From a checkpoint of a small sound classifier: width 512, trained on acted Russian speech (Dusha).
Rows from block 2 of a small sound classifier, named by matrix and row number. Rows with one number belong to one neuron. Each number is 128 + 32 x the weight over its row's rms, rounded and kept within 0 to 255. All counts start at 0. Numbers have three digits each.
After each neuron's rows are labels from the 100 clips, of 14848, where the neuron reaches its largest size: "loudest band" is the band of the loudest frequency at the time of the peak; "responds to" is what is common among them. Only what is clearly more common there than usual is listed. The data: acted Russian speech (Dusha). In brackets: how many of the 100, against the usual share in percent.
# u: gMLP up (value half) (model.blocks.2.mixer.u.weight, 512x512), inputs 64-127
# v: gMLP up (gate half) (model.blocks.2.mixer.v.weight, 512x512), inputs 64-127
# out: gMLP down (model.blocks.2.mixer.out.weight, 512x512, transposed), outputs 64-127

u.414:093167060131130161179125092184092179136151128133117100101148092113113089126125101111112156124134103100110127155109109172124150202112173160135158119084101172176122099128119135112157102160145116
v.414:085120084106099078111129065138088138155079110122134130115080162093118098145156124136136159135158114089129121133126100134170134202149146112186103157128104123134138153106130130118150140153114059
out.414:125195120069062172103110126152131166126097146117138053152168142120166126152126148165092128154062160089123113128098127092120174152115149133137083136135103165136131143171075133119184111123094111
loudest band: 250 to 500 Hz (84 vs 21.1)
responds to: emotion: positive (73 vs 18.9)

u.130:097088143116165138123210173112079080165142109089108080161160101163128120183109189113149111053119086110162133165117091170163105190164112138157159121119127106158121076124099098065086138140095117
v.130:165156124180068152109098104152073166126108044115145171126082216159146148152062127070172149126140124149118172085126159138151152097168112153106117129108077085115065131140155149084156097147130146
out.130:167124207064108130152144124168102153173141059150117136138118140103144182163094119146176106062126097135114145165199114134138141091106103141123075140112121078126048084078165129120184144116157150
loudest band: 4000 to 8000 Hz (45 vs 7.7); 2000 to 4000 Hz (32 vs 2.2)
responds to: emotion: sad (55 vs 27)

u.431:188094130090139179128162115148097073154112168151069147157144078108103117104131076209106098058097114061167148122169090111096113097102093142051155114113094188116170108092124117170091142111087049
v.431:105119108157090155140100085168134162081163133174117129168093122118113140172117108078112161108132122155149103095141093144153150148141160125094076121119113106147062122121120127160130125141199154
out.431:115096155137130134137145064140151203120116133123147146162103117145078177085157096120146195143082101169111135158134166156187102158117142124115109134140179129135124137147156133126041094142142171
loudest band: 500 to 1000 Hz (28 vs 8.1)
responds to: emotion: positive (56 vs 18.9)

u.296:137082120100084129131075129114152165106148095173056167151138104116105067093112146151117154186114174082143119109138152121101122149115110054102091118150147187161147089149069153114141088128142125
v.296:121179174142119144113100097135070097126121100153171092065092127127099094189083130091142155131121135109168141140199121113139139118122107088140147130106138087100121144141049096149088095134107111
out.296:137186148135144133115099109161132196135135140153168165101131096123098161126165133111157135112163155109095092099161183156139134135134049138117135137155171130070158132112135140185136135080133114
loudest band: 500 to 1000 Hz (43 vs 8.1)
responds to: emotion: positive (53 vs 18.9)

u.325:119124111118058129095081106069097100136055117121166125109141121190116089101137133103112157117104119122155104057178126137134145055134114145133153124128087114127132149136159095070113147069133170
v.325:120157104107149149114122174133109101159165100131139138160071134139124091092138137080137117166105147143193094097126083147134113120177137147071129089111163132112153130127114125113099138176120119
out.325:078104086187105106108063106130128169133140155115071141051103183088153066184150143137179199121154161092140108156139168117174127143081130101145105143137122129148077185154109101106133118137135147
loudest band: 500 to 1000 Hz (29 vs 8.1)
responds to: emotion: positive (48 vs 18.9)

u.482:132152115159165087152201178207113063090216104087169102113095149111172074134069079135174153130105130128136151211159105171079099105134101173142094143130167143136116176183115151146105119103145104
v.482:127106146094055073119092137123156105105035164157030106137105147100154109111185134193031158170131152121160085118153154070066077085082140155118162146088094128098161099139171123140107118134119141
out.482:106165086089139109136164116122168038095126097145124121137103108139184125117118165113121109129116106095116112092117130115158123156108136150102125105118139172136143100096141184181150131055104132
loudest band: 4000 to 8000 Hz (58 vs 7.7)
responds to: emotion: positive (43 vs 18.9)

u.313:129140145083078099177102114148083120132121062117136095132095107129135143139156103102121118125152120174105186094139154118134172090083102131089132056040141136119125100139064135156181078111115106
v.313:120135137112070100084131133152186050160117139132120094157121217113124100169125080155113101086183148143097167071127145126144162130056127092155123123081120174111148127155164093159119165108154096
out.313:161151185126147117120094160133167038131105090102100171174185115083084169066085131067127153175161115124129101078176088102141138103137101137190110084102087128141136149091120091129169134102125095
loudest band: 250 to 500 Hz (74 vs 21.1)
responds to: emotion: positive (49 vs 18.9)

u.483:181095104122051136161086106140072147070091086111144154146095150085108176155140108131094112119130138085152158097096152140152166147158133087136105135130145149157129159072148138172153105105131106
v.483:183172075128091107105105120152092111089114053119177108140125132131087136158129091147117213110133142080087136076117118161180115117103160076064147130104127144148088142175074131115074136100153118
out.483:110157152194149090128102165128178128177133115116145101105151147171094150122114073110171110122193132151093137103098139151115117144134120171151084120123133116171114069141149088101089085105174079
loudest band: 250 to 500 Hz (45 vs 21.1); 500 to 1000 Hz (32 vs 8.1)
responds to: emotion: positive (43 vs 18.9)

u.389:141128116159110096127105077177113109147108111128095090114121141076048129114144103152111132154184134080110128068167169083064146106050193104091098088081066128152121126105168078092149165111110119
v.389:120091112110113131060114089126115045159118163096100112122087114094129121090126068148094095099075087138145165071138112112120121089125131103119100127061120069149129160113094164113148104144164116
out.389:114134127109147179149127131082153103105105107082178156148136106103097163147111082122177121157119138163145170097103161118129112034164125128119143155092089117119160075160154105143142077116154070
loudest band: 250 to 500 Hz (58 vs 21.1)
responds to: emotion: positive (48 vs 18.9)

u.288:092099126139190116169143150128113094117161098118155123069145064208149110128185098065130104144094117097137159115116075166099142063130084133105097135170116148126108130137070095141084108110184098
v.288:105122116158071185071056139115135161127137116136131168115066076153098093133136113114113113130108097096168121158094102139167168080148110166067124128093085180155137177115093088130121066176181139
out.288:158165104088154173079154084086108072129141164157125153123093125164138113087109126153069073135117084110186187147135075160142126217067122123040124104082119103151157152160091097097092083123131097
loudest band: 250 to 500 Hz (44 vs 21.1)
responds to: emotion: neutral (60 vs 35.7)

u.385:121103106122071134122088072171115098128151119107146128123145116177100103175141078157073173169109089104153153084196102133106137113080138068103108101074078058156117097083187109148116101108111108
v.385:113153110152091149137118124140136123133072199097136112127212098089070097107102108179108107125116102088172082129123139173127124091165123122179152144148095109177124188117145103155180164077112152
out.385:118149111148079156128144125156130128178155127126136044183174089109108157146167158166120103109153112127161096161115173144097122144134119097157089134132083168060169121097143085171148142125154180
loudest band: 4000 to 8000 Hz (69 vs 7.7)
responds to: emotion: positive (40 vs 18.9)

u.94:118137123157149141042163150117146113119091125130150144127110163141081129113088108133090151134135147141151157122163155127090133171156141105131097126178110182108113130163150122121085127139202126
v.94:159099161160152094079095104117130048118110137098177146116095174129114153086090091197104089190136132093138088124130109097106076140140131021126112155135129131148151169124107110146104141132169070
out.94:127089120075148084111144096080133077077113145150145114100154181183141133146107130140186129141164163104146141090100118096167115148110160139119124106127154148151150173145149169118125151141141137
loudest band: 500 to 1000 Hz (31 vs 8.1)
responds to: emotion: angry (53 vs 18.5)

u.377:132111094069164147093102115106105144102186102102077104148110073154075092127115155120153097091139124164165147141125096132158104099095131150140138079094145138140140080077150146154138124109109086
v.377:131164134128120095170206117151062132176083093160098095121117168163121153133123110115170158139108140115112125131110134178162148148077154179169167096150077125117090097140200106113159124113114117
out.377:104134035188052130106118095100137180156149193106071124081125142157191087077105137160077151110175109115156099076170102076158167132178136133102130167156121165158172175102102158176128097196157127
loudest band: 2000 to 4000 Hz (26 vs 2.2)
responds to: emotion: sad (55 vs 27)

u.59:122146106125095167126082111123131133114137160089082168053114158133115080082088187159112124097132114089194116085143109144169130115094152159100079101034102100135113111131150134110093124149078188
v.59:137135149090064118068086110147135119085102106136073120117185149055096121148093133113117158062155129161093134110129076117124109149145146104161105119066126071085090128092106153097118140117123096
out.59:158158162111143202098085142115161098102161096129112127095124120074162098106138142077176201104126124127098139119113100176115125156165109179165138116105145122123153137090188100071070105146150114
loudest band: 500 to 1000 Hz (31 vs 8.1)
responds to: emotion: positive (39 vs 18.9)

u.208:145143138117105071107151127174125149203173124128191100085111081107118152154110133156147130183095102198021149176129128121157110103139157086129132133104137144132060151132152144057098121132163174
v.208:015133170215179115114196106149109052126068114083053143159102173104120147107136133101149105116140147154120070068113169105135154121095092152097141114148130065124165197078116132108115139118122122
out.208:067127128113099094133170200103098080135072107116101124165092193140156088118161212162088146126096183182137078102135110124112112138158104045097131108122120155133148125117185136136163082083128126
loudest band: 4000 to 8000 Hz (25 vs 7.7)
responds to: emotion: angry (46 vs 18.5)

u.52:064194107120106122126167116139124114121088072142084144156059091083137153134121174097165113074101091161167109058130120189116107124130115164135088117131096127151140111058152078116170135164101167
v.52:130144148068106161091136171038092129157160140115165120112141163181157170114152116143120124178087095082153146125104131155140163063146151136062121065113107097083155146128139163115123130186116137
out.52:114011128115094179086164139111137141137097098082145110089100157103123112097141188146110089114143168117139164121085107135109150102157164183100132101140169093128106141108093156172114147182093164
loudest band: 250 to 500 Hz (69 vs 21.1)
responds to: emotion: positive (44 vs 18.9)

u.33:154181143180116098151094112141082110180151129086124133135152149175047136042107080148124178133117154107099130126137088118105107069146125089087129066097108088137112116110119111133076146117179135
v.33:153148057174189102099133137165118096122106078037133124121162151128087082136143076129186084108115083060159095178088074122121151071137128088074093166127147095181125172079111137157157172155156138
out.33:107160192124110130183200149081099122090131123151107125119170136141091144076107174149189130115149096152119066116101170126096107093161074122097110146158129097120093068123125213117178143137050150
loudest band: 500 to 1000 Hz (36 vs 8.1)
responds to: emotion: angry (38 vs 18.5)

u.78:150104141124126129117172094100142093180169152143178147129135078229114163101130100203088086150117132119136118104176151175104140118099120120095164117108103193076154161118075120145142127093181152
v.78:098154100153114170088138106198131081126144064162150152115092108158044143130142080121079105135150128154096154122120093189166123108128141111055116128144135139123144113080089131154126100107184063
out.78:106148167140150108207162098096191088121150099071129100116116150144134085110166103109107182082062118161131190066160121212132092135094169072117133120082168122195105098129170137085074150119144106
loudest band: 250 to 500 Hz (54 vs 21.1); 500 to 1000 Hz (29 vs 8.1)
responds to: emotion: angry (50 vs 18.5)

u.418:118174064113150118100155166131124137157144092148176123172154131098127116151165129070113079108117172139126155166108142141118075136130107144107126165134138189168161119141118070108048145067155089
v.418:140114049131143093133095145137081142169102089107144158140131137083138151211103126081101142096106120089129140140130154206165116159172120087107102117165137139143086145163081139113170162168132094
out.418:130176141152115104126150155136158157138152177137117137121123136130183157120171219124161118162110148136180091140135122134122170140100123057150142140127199084143093118112086082089129179117153054
loudest band: 250 to 500 Hz (50 vs 21.1); 500 to 1000 Hz (38 vs 8.1)
responds to: emotion: positive (67 vs 18.9)

u.6:100153107074111126136157178126084132170123119047104116178079135084098078167162126104126128091114054172124113065109098183118137143138116122105089155094123098128135127103175136113196144089117109
v.6:133122154083156087160139143167160115091138155089148071166089158152168105119115139205134122181124061114143119146127094073114105162099123158157178138122153097164128081102184085109072105095152101
out.6:153132155164191173152050136128121112160094165166120119136144187217129140174018114100152125143147157131106120189121129120063126167115130158065048111161179110181171113118100144180099175118068121
loudest band: 250 to 500 Hz (78 vs 21.1)
responds to: emotion: sad (56 vs 27)

u.322:105108137152125164103130213134125097115115121157118077141111084135057128152129176112120154063174113150126146181131139156106132150140203120065126093109133136140169143083132141118131111111105104
v.322:069143148163167071121107118132128141126145115147137108114128144082130120138159143126104149137177142144130096073146178151133153125060137124129093149138132130153131124069092158159108188110143115
out.322:115181132093110099119122100069142189114111230110090079158155151120161085159170120110164136129103125084136101117087165117146113136144122104157103137148097124175141161105195178094101136079078114
loudest band: 250 to 500 Hz (71 vs 21.1)
responds to: emotion: positive (54 vs 18.9)

u.90:108082160159094190130078152134129135109124129136107163162142091136080123128091131138157160144178116181181087104111156084143173067146132107059134059112126135124122146133121145192118134110120132
v.90:142126137158140105072146136109157206163144105155122142110114105138093139146077154147122148138111163118111121093085138130160124142144174077141170186146132120196151156167163080118048159103167207
out.90:124114123140101123139118160117075145155137148142140055150155060111091088152142108133154161112138121139122121127147156128094120119108134108159166215133141115140123097159139108116059185144153103
loudest band: 500 to 1000 Hz (33 vs 8.1)
responds to: emotion: angry (48 vs 18.5)

u.395:159134193116050094079163147129097122149095120079073151142134131138077099098165150156098128066152092133135117090172179111099114137110179209114108112140067154145135125133127119086194140189107171
v.395:100152124083023118143070125126132146119104092102108119148167195082101107150081121115081118144119059168152083074161110131128128154176098121125056154105077139200081149167157041100195177172122137
out.395:102117154222141155098141119103072174131194140110144101169137139131165116130149074092157104093123210148081159150184130138172121175148142127091095121134112123114094181156186089109153132104167150
loudest band: 500 to 1000 Hz (38 vs 8.1)
responds to: emotion: positive (72 vs 18.9)

u.223:120179086163068142160094181148082083150083122164131094178144149124123082109167135103151145096159125150120122134120118111140135149108098119115095099148138138151113103077081111181087112108140144
v.223:113150093121151110129152155111110106155081093140171112161159141111130138101183107111096136162148136147108091082189175136173138129130063144140127117135097146133122104087095111168191166133116113
out.223:149137152139112139043082124136164165152127187052076119096074184148099107143161130117096116140148127166155086119090105121152187158134104125148135131121152108102124184139159140133156138115158082
loudest band: 500 to 1000 Hz (55 vs 8.1)
responds to: emotion: positive (58 vs 18.9)

u.105:136079156098149138118060130159082124137115106087097170111128131148109138157118128128134124132102145079158145104096077062073146100158147106111105062131142084095121074080136128164107098135084068
v.105:101146095151119119133160099072082121124088114048111099119144134127110166148140221128133161099193119183124096123124186121127122141135147136107128069133148114072175141112081067168164152133162153
out.105:196078152127124160088171117126105116137134095068167137105095094120124171155128167150106142093123092112066158128160074148112134099161155118072142165076169071151102106103084112116149096184095108
loudest band: 1000 to 2000 Hz (35 vs 2.6)
responds to: emotion: angry (41 vs 18.5)

u.216:140111124181117131165088115088115111081103093111130064132147088097122105162131120070120162137136085125142073170115149163145162159125188099127144071144108113111129171095112138114186117088131121
v.216:122133071197111163170139099167141082135137146129169118172153154106160131108130201058092144123193196143095096174185144166116119172074074124181161178161150092139136093117080144136155188121100108
out.216:122189142113126143125111133153119170147134183148103111147146153159163089132177162147115124123127168094184128151131201157158160137077139147070157154133082119116086243157113148119148152170155119
loudest band: 250 to 500 Hz (75 vs 21.1)
responds to: emotion: positive (72 vs 18.9)

u.391:103112089091111138143148075139151113100167098107055068106170135163136066172145198045124145132142108155159073127119105182106115182094168108087144137113102144168077122169133117125110144132121148
v.391:181089165119126129116135148114160135127155087149169133096117150177096170054140097086170090176161110164140108098146065146111161096179137134130118098140116134135138142176072147139158157080176131
out.391:141099129160137109071158119145133120132126058050121120119154117152073133119133081140132172153149167158167124150120182170153162048137105152069153139136123182161120135158159155121137153142139142
loudest band: 250 to 500 Hz (53 vs 21.1); 500 to 1000 Hz (33 vs 8.1)
responds to: emotion: positive (58 vs 18.9)

u.227:091121137079116081099076152141138152106140072130065109133111183111129093143113163086084110109115150164107134110093099113113145118106152123152130131116129096109162156115132124108178180196175120
v.227:071096124185133111052108081096115066116142094095138116162078163139156104129108163097116110109145152149140065158115123116109140161078097161145131159145169141097171128070163140180091130152176118
out.227:144114103180174153128190072119099070162135172085196200109132110024184102134070128158181125114095110068137176163134131169137129151151091127080118130122187151110164140150085120196171164128135171
loudest band: 250 to 500 Hz (48 vs 21.1)
responds to: emotion: positive (45 vs 18.9)

u.127:121092104115140153126157137137119080148129114084109155136163145152093122151124118158120149107166087155099108113149107140112148039158116097125163176127105143126064107130164165196148123117131117
v.127:086149161179129080167137148165137165142137085113155147113113122091100165164110096113143094157133133150107131144140109241122154122157210150137101102124120074099107080132123131142127064178150116
out.127:097123111172154129164107068130121106148146202156103113135205149119198132121198090136122160135125128130134139153082063183106110204151121103132138122128068072081083163152126056122158108145142192
loudest band: 500 to 1000 Hz (59 vs 8.1)
responds to: emotion: angry (65 vs 18.5)

u.167:171203120169095180077095105149109091125079127111094153209166191184094138135066109169166149160099135116144120067123134144168127077096173117119133079160132103134165141116094137154116132064153070
v.167:148141132168122129120114177152167132096122097110086094122125117112125102166076093055136123182131154089179131148152079111103154144105094087180101123159134106162074096130165111133090137183139087
out.167:122103078113125062131147134081138184074060123103125073102113173093124129158170162140117138065097094120165100170195115122151138154082123082104106139164110162179134110157140207145143173185110177
loudest band: 500 to 1000 Hz (29 vs 8.1)
responds to: emotion: angry (55 vs 18.5)

u.229:099174162139113117124105119166122075083084118139133122137153124140147111139057179039153124128117122128134074081141108146182097094100054151119108115087127148116124114047131096144110093132109119
v.229:087087112104147151063173133121158148171205101131112161127128102163155101119136093089142064158145172135154127138147091130105117110109085173111104097181175146104182047101132158163108161097137139
out.229:136054072086111147110143153095103124131175135167112123123184138145116163174115134109064188142145110127116162070188138097152145160096084147093152099120148120145144131087162115170087159176117084
loudest band: 250 to 500 Hz (80 vs 21.1)
responds to: emotion: sad (64 vs 27)

u.175:097127142144140098144164083167146130119144154105088085130172151149146064157102119151127125092112134117158142173144109153104121086147122154159127156151126142149143151154096125136136127115151078
v.175:086176114090144133139154193170123079166069136159125097182171089118109136085127155160133107167134151127149086112161161206099125095155157131120112054156139144110160086137108121169166106110141094
out.175:096126167133082113103177100112110097106158126169167125134089190141142178104089152106122180143101140134120125117107164128158080139100177127103129149132160156131119086141145246135113112103122143
loudest band: 4000 to 8000 Hz (53 vs 7.7)
responds to: emotion: angry (75 vs 18.5)