Weights of a small sound classifier.
Model: 5.63M parameters, log mel input, arch gmlp, norm rmsnorm.
Training: adamw at rate 0.0014, 7600 steps, batches of 512, held-out accuracy 71%.
Rows from block 2 of a small sound classifier, named by matrix and row number. Rows with one number belong to one neuron. Each number is 128 + 24 x the weight over its row's rms, rounded and kept within 0 to 255. All counts start at 0. Numbers have three digits each.
After each neuron's rows are labels from the 100 clips, of 14848, where the neuron reaches its largest size: "strongest on" is what is common among them. Only what is clearly more common there than usual is listed. The data: acted Russian speech (Dusha). In brackets: how many of the 100.
# u: gMLP up (value half) (model.blocks.2.mixer.u.weight, 512x512), inputs 384-447
# v: gMLP up (gate half) (model.blocks.2.mixer.v.weight, 512x512), inputs 384-447
# out: gMLP down (model.blocks.2.mixer.out.weight, 512x512, transposed), outputs 384-447

u.414:139167140148141160125094168136109122149146136123130123139124123122150127088133121132120112141128169067121114115114116151103142146126113157102110098154131112157139150183159109137129122110123121
v.414:166163111100139124184165162116139132125148156125108153124119157107127118151145131174134101151132160086158084145115131141145157136099128162148106144170132117083137138113167089128148132105102167
out.414:148161115120130076132115127134099107138130111145129162112129163142150117086069118081153122168172112118141099150144146121133166155127126120129101095148116150142137107120147091153148110132062117
strongest on: emotion: positive (73)

u.230:092130174115101142082125124173111128113143161142106104119138156136165155093095145088157087142164138094146098117182104150161198125091142130137164105151130131113135104102102041079153101108120101
v.230:127099141144161110150163098168158123092124145102136105090148129138145144095076139122118147094157156099144087160149132102114134163093110100101158123151072132132114084147084130126146118140164129
out.230:105121141176082087113101160115109141136132161141119101080112103115157144136182119122144104095123116147134178124122156101125094165163131143098146111125135125135112123130085119118140149125101126
strongest on: emotion: positive (52)

u.18:094093087156077145062132126103102135140145111166115127123120126111102131114099108128150103083095148127093108134148137106132091129145102108146125075109099093120117119118117117108135090116120121
v.18:088119126163048122125116079100126179128152132098135102081175112102126143096116117151176111143147100135105136132134147087117163133120088131087152144119132121078147147150120138103150127113100132
out.18:130120088138115106081157113180163133162135108112155113087127155162132138147123127118140142119129140159139131138144110121124147130112160127101115158124146115121148095158153104151133075098104148
strongest on: emotion: sad (67)

u.115:114132123161088136101095130143134088099131145127144070108161107104108127085139140121175140120142105161123112098118099139104132078126126114092128128138128118117132121196102148068118113149127107
v.115:111122099150120122151098108122141105105175140136108111112135081107136144101162137097120145118107142121135126103125120121122105107147119090089136095126089109161128099121069164128116123165126120
out.115:130169108111085149120148170098096113121151134139115089153116132153163167121185165102135124145105114102144135113099118136154135128172153123168129098155109125168148109112108148119116119117077079
strongest on: emotion: sad (59)

u.179:098145114060140118082105124176169137157105109197143154109108155133158132170171138102117127119102125138152142138123097147110154110140140097102118132076104119124078138117135092121149129123132131
v.179:111129098151124104096143108149102132120121138117107142133141093131144168165149140167166180071136151139154129134157162136145124119146094079140142089154157124161145118127149111103130103145143124
out.179:139090149115162173160126142064115112129181171121100111103142106071119129152136130143140128115124137094132083144101099142106134119139133139138110134119130127117131158130146096149132138111133165
strongest on: emotion: angry (42)

u.142:118104145144118118114079147122129126115139128141105094126144073070182131098100130125142121150147120107168139115151126156117124140132086119133109136174131136105123089156143151091099163169111109
v.142:145140138152093122112150103135107138129134117106153123128095152131123162092110142106126093130097088097133125133129185121101109138117132119093113091164108138148136109113072103136087172168120171
out.142:111153140127136142136124114124126111117149119155093164154175106079122138093096115128099101106099137111104104095158110136085091113150117116119153111105156091074168131132117086118084152172113158
strongest on: emotion: positive (42)

u.378:119113162112076129107124153139140133068195128174136136135098111114161149091122104135153118108104154138122171160154100093081101111148183088134112135161106090118095134153132126085098118162106089
v.378:131179130163129143121137109167168110148063141128142133087079128134095141145179132115137147108119138113137114081136094128118089122154059158110163128108151117126128133105132123126135111155138155
out.378:183119096144119151117139129159159131165167143110103122121133177147075097158089157123143158165127155105117111149131116133118162133114066120140154112111149089157138102126128143126132098128138199
strongest on: emotion: sad (56)

u.272:106065104158097127080119145118131115118142117166119141149109156136113122159140131167109145148099112167159200134109105102094136113112084163094135103098087151156140117150056122142171126099135142
v.272:159126121137133129134101165122164118162112077122146110124113081140146090125109124082127144118109096112118156155092164165091137097150127180080139111152080162171127095129141139122137166131125116
out.272:103138110148133136113121167121156114143118138111115126121138114104120168127149144080134151143150125144142109127117156133102121089126152159120130135142143130130107121101113103114145131139089127
strongest on: emotion: positive (42)

u.369:072163109140116149111135173110071113125128154128122109126073127116147169119151143115106109158133138142137101124115138124104092132126130108115136082109119148138110098140113129145099127132100103
v.369:139152098105074228113136168119111086119153179135174152145108149145129150156133165180156105154135144163132098151135174148145157125129112143137140116157173108126138099153116133115127134117128087
out.369:139090137162144137117137148098112154103133124092187163115127130131079139144078137143134149129146131189142108147138099123159118100095105161119172111132079108132118102169152147065133088166182123
strongest on: emotion: positive (42); emotion: angry (38)

u.460:103118106115089124141132102113102144114097153169153110134101168115137157146106144168072117157107158123141136135128132110069086085105113149146093171096132113129130111059141099127120123116126148
v.460:137152129146135171125107167131114118127113170150094138122138163152150121092113120133138149132159125124105080143119094166111122116143123118127107085113114124124091135153124154128126107102138160
out.460:086150149144106159125120119196139101161135151130128158092132122155109117140098119139158140123150141140133080124118098148136137130118117156123125078133111101134122150126152108121135140096104137
strongest on: emotion: angry (53)

u.395:136143114132108160099124184106115092126098152159131122123123169172144146138126125120092112130158109138147137141104179147115130126135126139143107108090133117105128093152177131097118129125140097
v.395:129156162114125153133129134161125149130129168135167152126150163129167121114086109165118096165113108143114091166131128142096166161092133125130148101103136129136180104147140128094129128122114151
out.395:137129137108143165120111151151116134115154160075128135118152187172125167146105143122136155131144136144157161134149141159149135098105148134097097156110119147116164116144140159121107127109145060
strongest on: emotion: positive (72)

u.278:127114129122112134138097200097117091098166148148086081093117137101135130126139088156124123114133150176150140110089140118103134097153106128105126157174136119113118135086091135128077131146082114
v.278:140122114151156136162048134110139151133114135142112136150107208136096144106129126137076130160128153132134060118107073142136099131142089146150098090134119107170129099106068142105095153107149133
out.278:136132149063125139149113120202149128096161152172150126179154149131153169154081109144119114122097133154133113114149105161137172119108137143124123101099155136139152136122089146105176201117097101
strongest on: emotion: angry (62)

u.342:097092140106144115090102134100187122134178111123047126105105142143126133112110106124124114120157113123143169135114170145106131113121136119140115128152120134134124142113121143151141124080109107
v.342:105139113160094104147115125087133153154117077102151138125143116130118103129128137115152160138103113144133097112117149120110140088095146148141121135112109132126152104093122141181086155107142128
out.342:133124137154121084188156097131121134172172130147130143145124105156105086114115147126161104126159120132134128125089116117108136137107141117135142120139113118148099122168121105101105111108105122
strongest on: emotion: sad (58)

u.27:132111106154144131151154126126129123071156147126151165116139143131099090144107166110132110147116127124090122151150148181080166141081119137137121121175110136087116124148170122117160109079114170
v.27:092107121147151122130111120138116139141142138125148145157096120155133145117107123139135107122128098104131070134093158098129074105103118152139116094067124147118119111141133141171111131117135107
out.27:132157145156100112169147157085137125146149156211142144119148126118142109139068132142117095109115158095168094148090156116141087114132095111093130097131151135157091141149133133151122165100101137
strongest on: emotion: sad (72)

u.133:134116131168130153135110125123100147152159148137108141143119123143131136136096132147141130089142107136125067158132140088122123115108114137158145144130152079114109112118118142128109107110136094
v.133:101121159104122111123116131095114092114100097134161137112137181084161109087093113107128073162140122124142111126154077161149137141121132123099101138151093121106150101152131106116165146141127102
out.133:138125147121123159136110146130127141144122100106129129111141110109160091118139103122127139168160143151131144126142157131110132125138064115137098107128122158140124128133126129119164112124187139
strongest on: emotion: positive (85)

u.127:123118123122118131148072169121158075081144167160108100161101145139133135131137142159093152124163159097110173121116117126121145098146145102143109072099127119156116107147131098105153128089113137
v.127:124115114135149142160123130163131094102122142148099137145071153110146145158100161113153135109099123124071136083153144180120121135102128146106142114153145115171139132126157109101134151161098116
out.127:142130121130083159128106150147105146202153153112085105153143102160106122124113087124133103116176136135149106120083141161113146138129127133110194110130122110113117164147115111116155146126115102
strongest on: emotion: angry (65)

u.200:095156103193147115172127110153144124145100140092123139121141132125136138134126107167167127109093118124123118147132161126165118115086126105118156109131168163140153067117144142119174151158168131
v.200:124112082111112111103139102114144141119165071148120085110101101084125142144120100118147155094129124122114133122131125158105111125108123115122119159130112131137116169109158109117114124114059118
out.200:120091166118094156109138105111116113158161152131136111115101048115105133120172111146154121121137139113142131139111104125115139173117117161154119117108127118125126090141120155095153142128174151
strongest on: emotion: angry (66)

u.211:108176133089097132114065153139125073145141091158114121083114144145123151132054111107134145141147121167119152100138100142175110158130142108139132091137126114128154121160157139112125142142117122
v.211:126114175125133151132157147138126103136074145177144143142089186142135129100147157128110099138117086147151166120133101104089069140122132128139133090116111118127104137107096106090114160128130093
out.211:086107133180053137133101173133103123133149141166141171134119125126092093119161161141144099141081108149116142135129072111142134125098117140111127119141112158149155110130123107138116141109123113
strongest on: emotion: positive (39)

u.391:089117140168149106134126118097129145081125107163133115119152171151137113094118118134135125149118149142136102137143095114100122146154121120114120121138102120145112093159107138114120137146096072
v.391:153157120125160141173131146115072080111142134127124107144139119161121136158128115190140135137141134152150125124157103120131097133116078101152115108068144156139117136141150107103162135059121138
out.391:090112157109156191114079151154096083079110189148130165182145160134116155163076143199132108165108141139128139119127074137168119115110139116135139136158122135154166142110119133124139151123167129
strongest on: emotion: positive (58)

u.71:129107119077152126148113182131142126182157131111110107103051109149123137096133132127120126111165136166127092138162143162124123117169093120114138111123147105155103100153137125133147157141130138
v.71:114120129129102105123125114120115093143115118112123118094132142145124145116125135144162147097151116154129145115149119147131145154125134126126101059130129134096116098135110148124151147161138133
out.71:145145127113122118152121122129153110147095115113107119121128140112091134126145145178125125134148141122121112126139165134109172133114149111108138098099118173062122136135146072144157132139156138
strongest on: emotion: positive (42)

u.215:106107098115112108092103141136131088134163093123108116087135130141167103143145130090075133128156108114153106132137142114095138095111108114125089097097078153061137100144108139112135073168114115
v.215:121115147172113117157144110083107101134118130138148173112134149156076147068114142084123141140164135120150121144126143161134080137154088120059129084130140138117164119116111115163147159133160100
out.215:127133159131100115104136121115099096136110107124128119062134104106117144160136161127149124135182182150131100162136115114126130134145107135103154130098110127080163096116116133144133107138158127
strongest on: emotion: positive (50)

u.455:112083162137110133141106145124140154119111176143147174106104117128128121127100151147177180097171143146165083139141124134136113117120090135150130141138099129102119116130099163108172119154160108
v.455:130127152113136113098135123130123155083091169133131119136129160169118133151143154156046107140133095125115118096128137128121120120129114139167097136074155143109134168131155125115155140105101131
out.455:142146145094165148062126123173123137135139093139117138138109119132120176102119145110125142152097132145114156103143142109129166117162111127123165125109128135157143119108152128156119094146111105
strongest on: emotion: angry (52)

u.99:115123127135133098128098166087091126143128194115150125153132121091106094158133156126131129148125111140147131110113071151134157112126123154147160138109163114111105149115151135132099116067139121
v.99:143108113101141142155136105135132131130119145114146136120104148120103108125119116065110117134105115172132092107133115123126146159065119111131126138095138127103148129125161134104119155129163118
out.99:137106144138142121146119137132124176170144133135116113161139150166134155140196153101130121113113140104070169160129151139158135135136152166112118160156120144122148121073124126116121125121123134
strongest on: emotion: sad (56)

u.332:108138129084087122124127166112124141113116150127111099126154120141138143107108121119087084094099112065167120135141124122118133116132098077161129158109114158120134146126137118115125166151103078
v.332:120088147171088117102142136131109149157120157112161126092107099126130196113147113201135133100130073113118144152140124115116116137117126156062134132122124148106128135145124104122112102132141128
out.332:143145185138121148066167124158109098138129150152135128096116115167137216120173131136137113150143131175130130122130104104111112123104139128123099143114184108148135136111119144101168131107131152
strongest on: emotion: sad (68)

u.446:100148153164098135145133114129116102125132151106158127174156094155083167084130139146172136074142155123159143147136126108139089146096129153170162106133147154074150124124098097143146111127131090
v.446:109174110137133104085136127092135136112120153171107148126099134127113115121115133134107114131185143131121118139133134139117173162115130067122101151127119150168083113154124150084079093120092101
out.446:116105085185112173117095128108108151151112127063157124124123103125112161135163122102145162133135122177088133117108119168132145120148110138113151128125069149079118137103135101144110110120145096
strongest on: emotion: angry (67)

u.303:147109135102129152163096176101131057171103085138138141100092163155112154162111130113086127164091094137135124150122102127100148135124104137135118157139096101117141149064115101138138157127117141
v.303:108133116134174122140116109146134106113117186083124154091127091137127129104191119156192162133147136150114164101138174143142142131147133097135099099108104157123134134152154127130137152134110149
out.303:092129116123110126137167083092113095135113095114151144084112118118157152136138144143150103132109099144107130093125117112151125079171106122159088104102104139131100158143144118168201139104164145
strongest on: emotion: positive (39)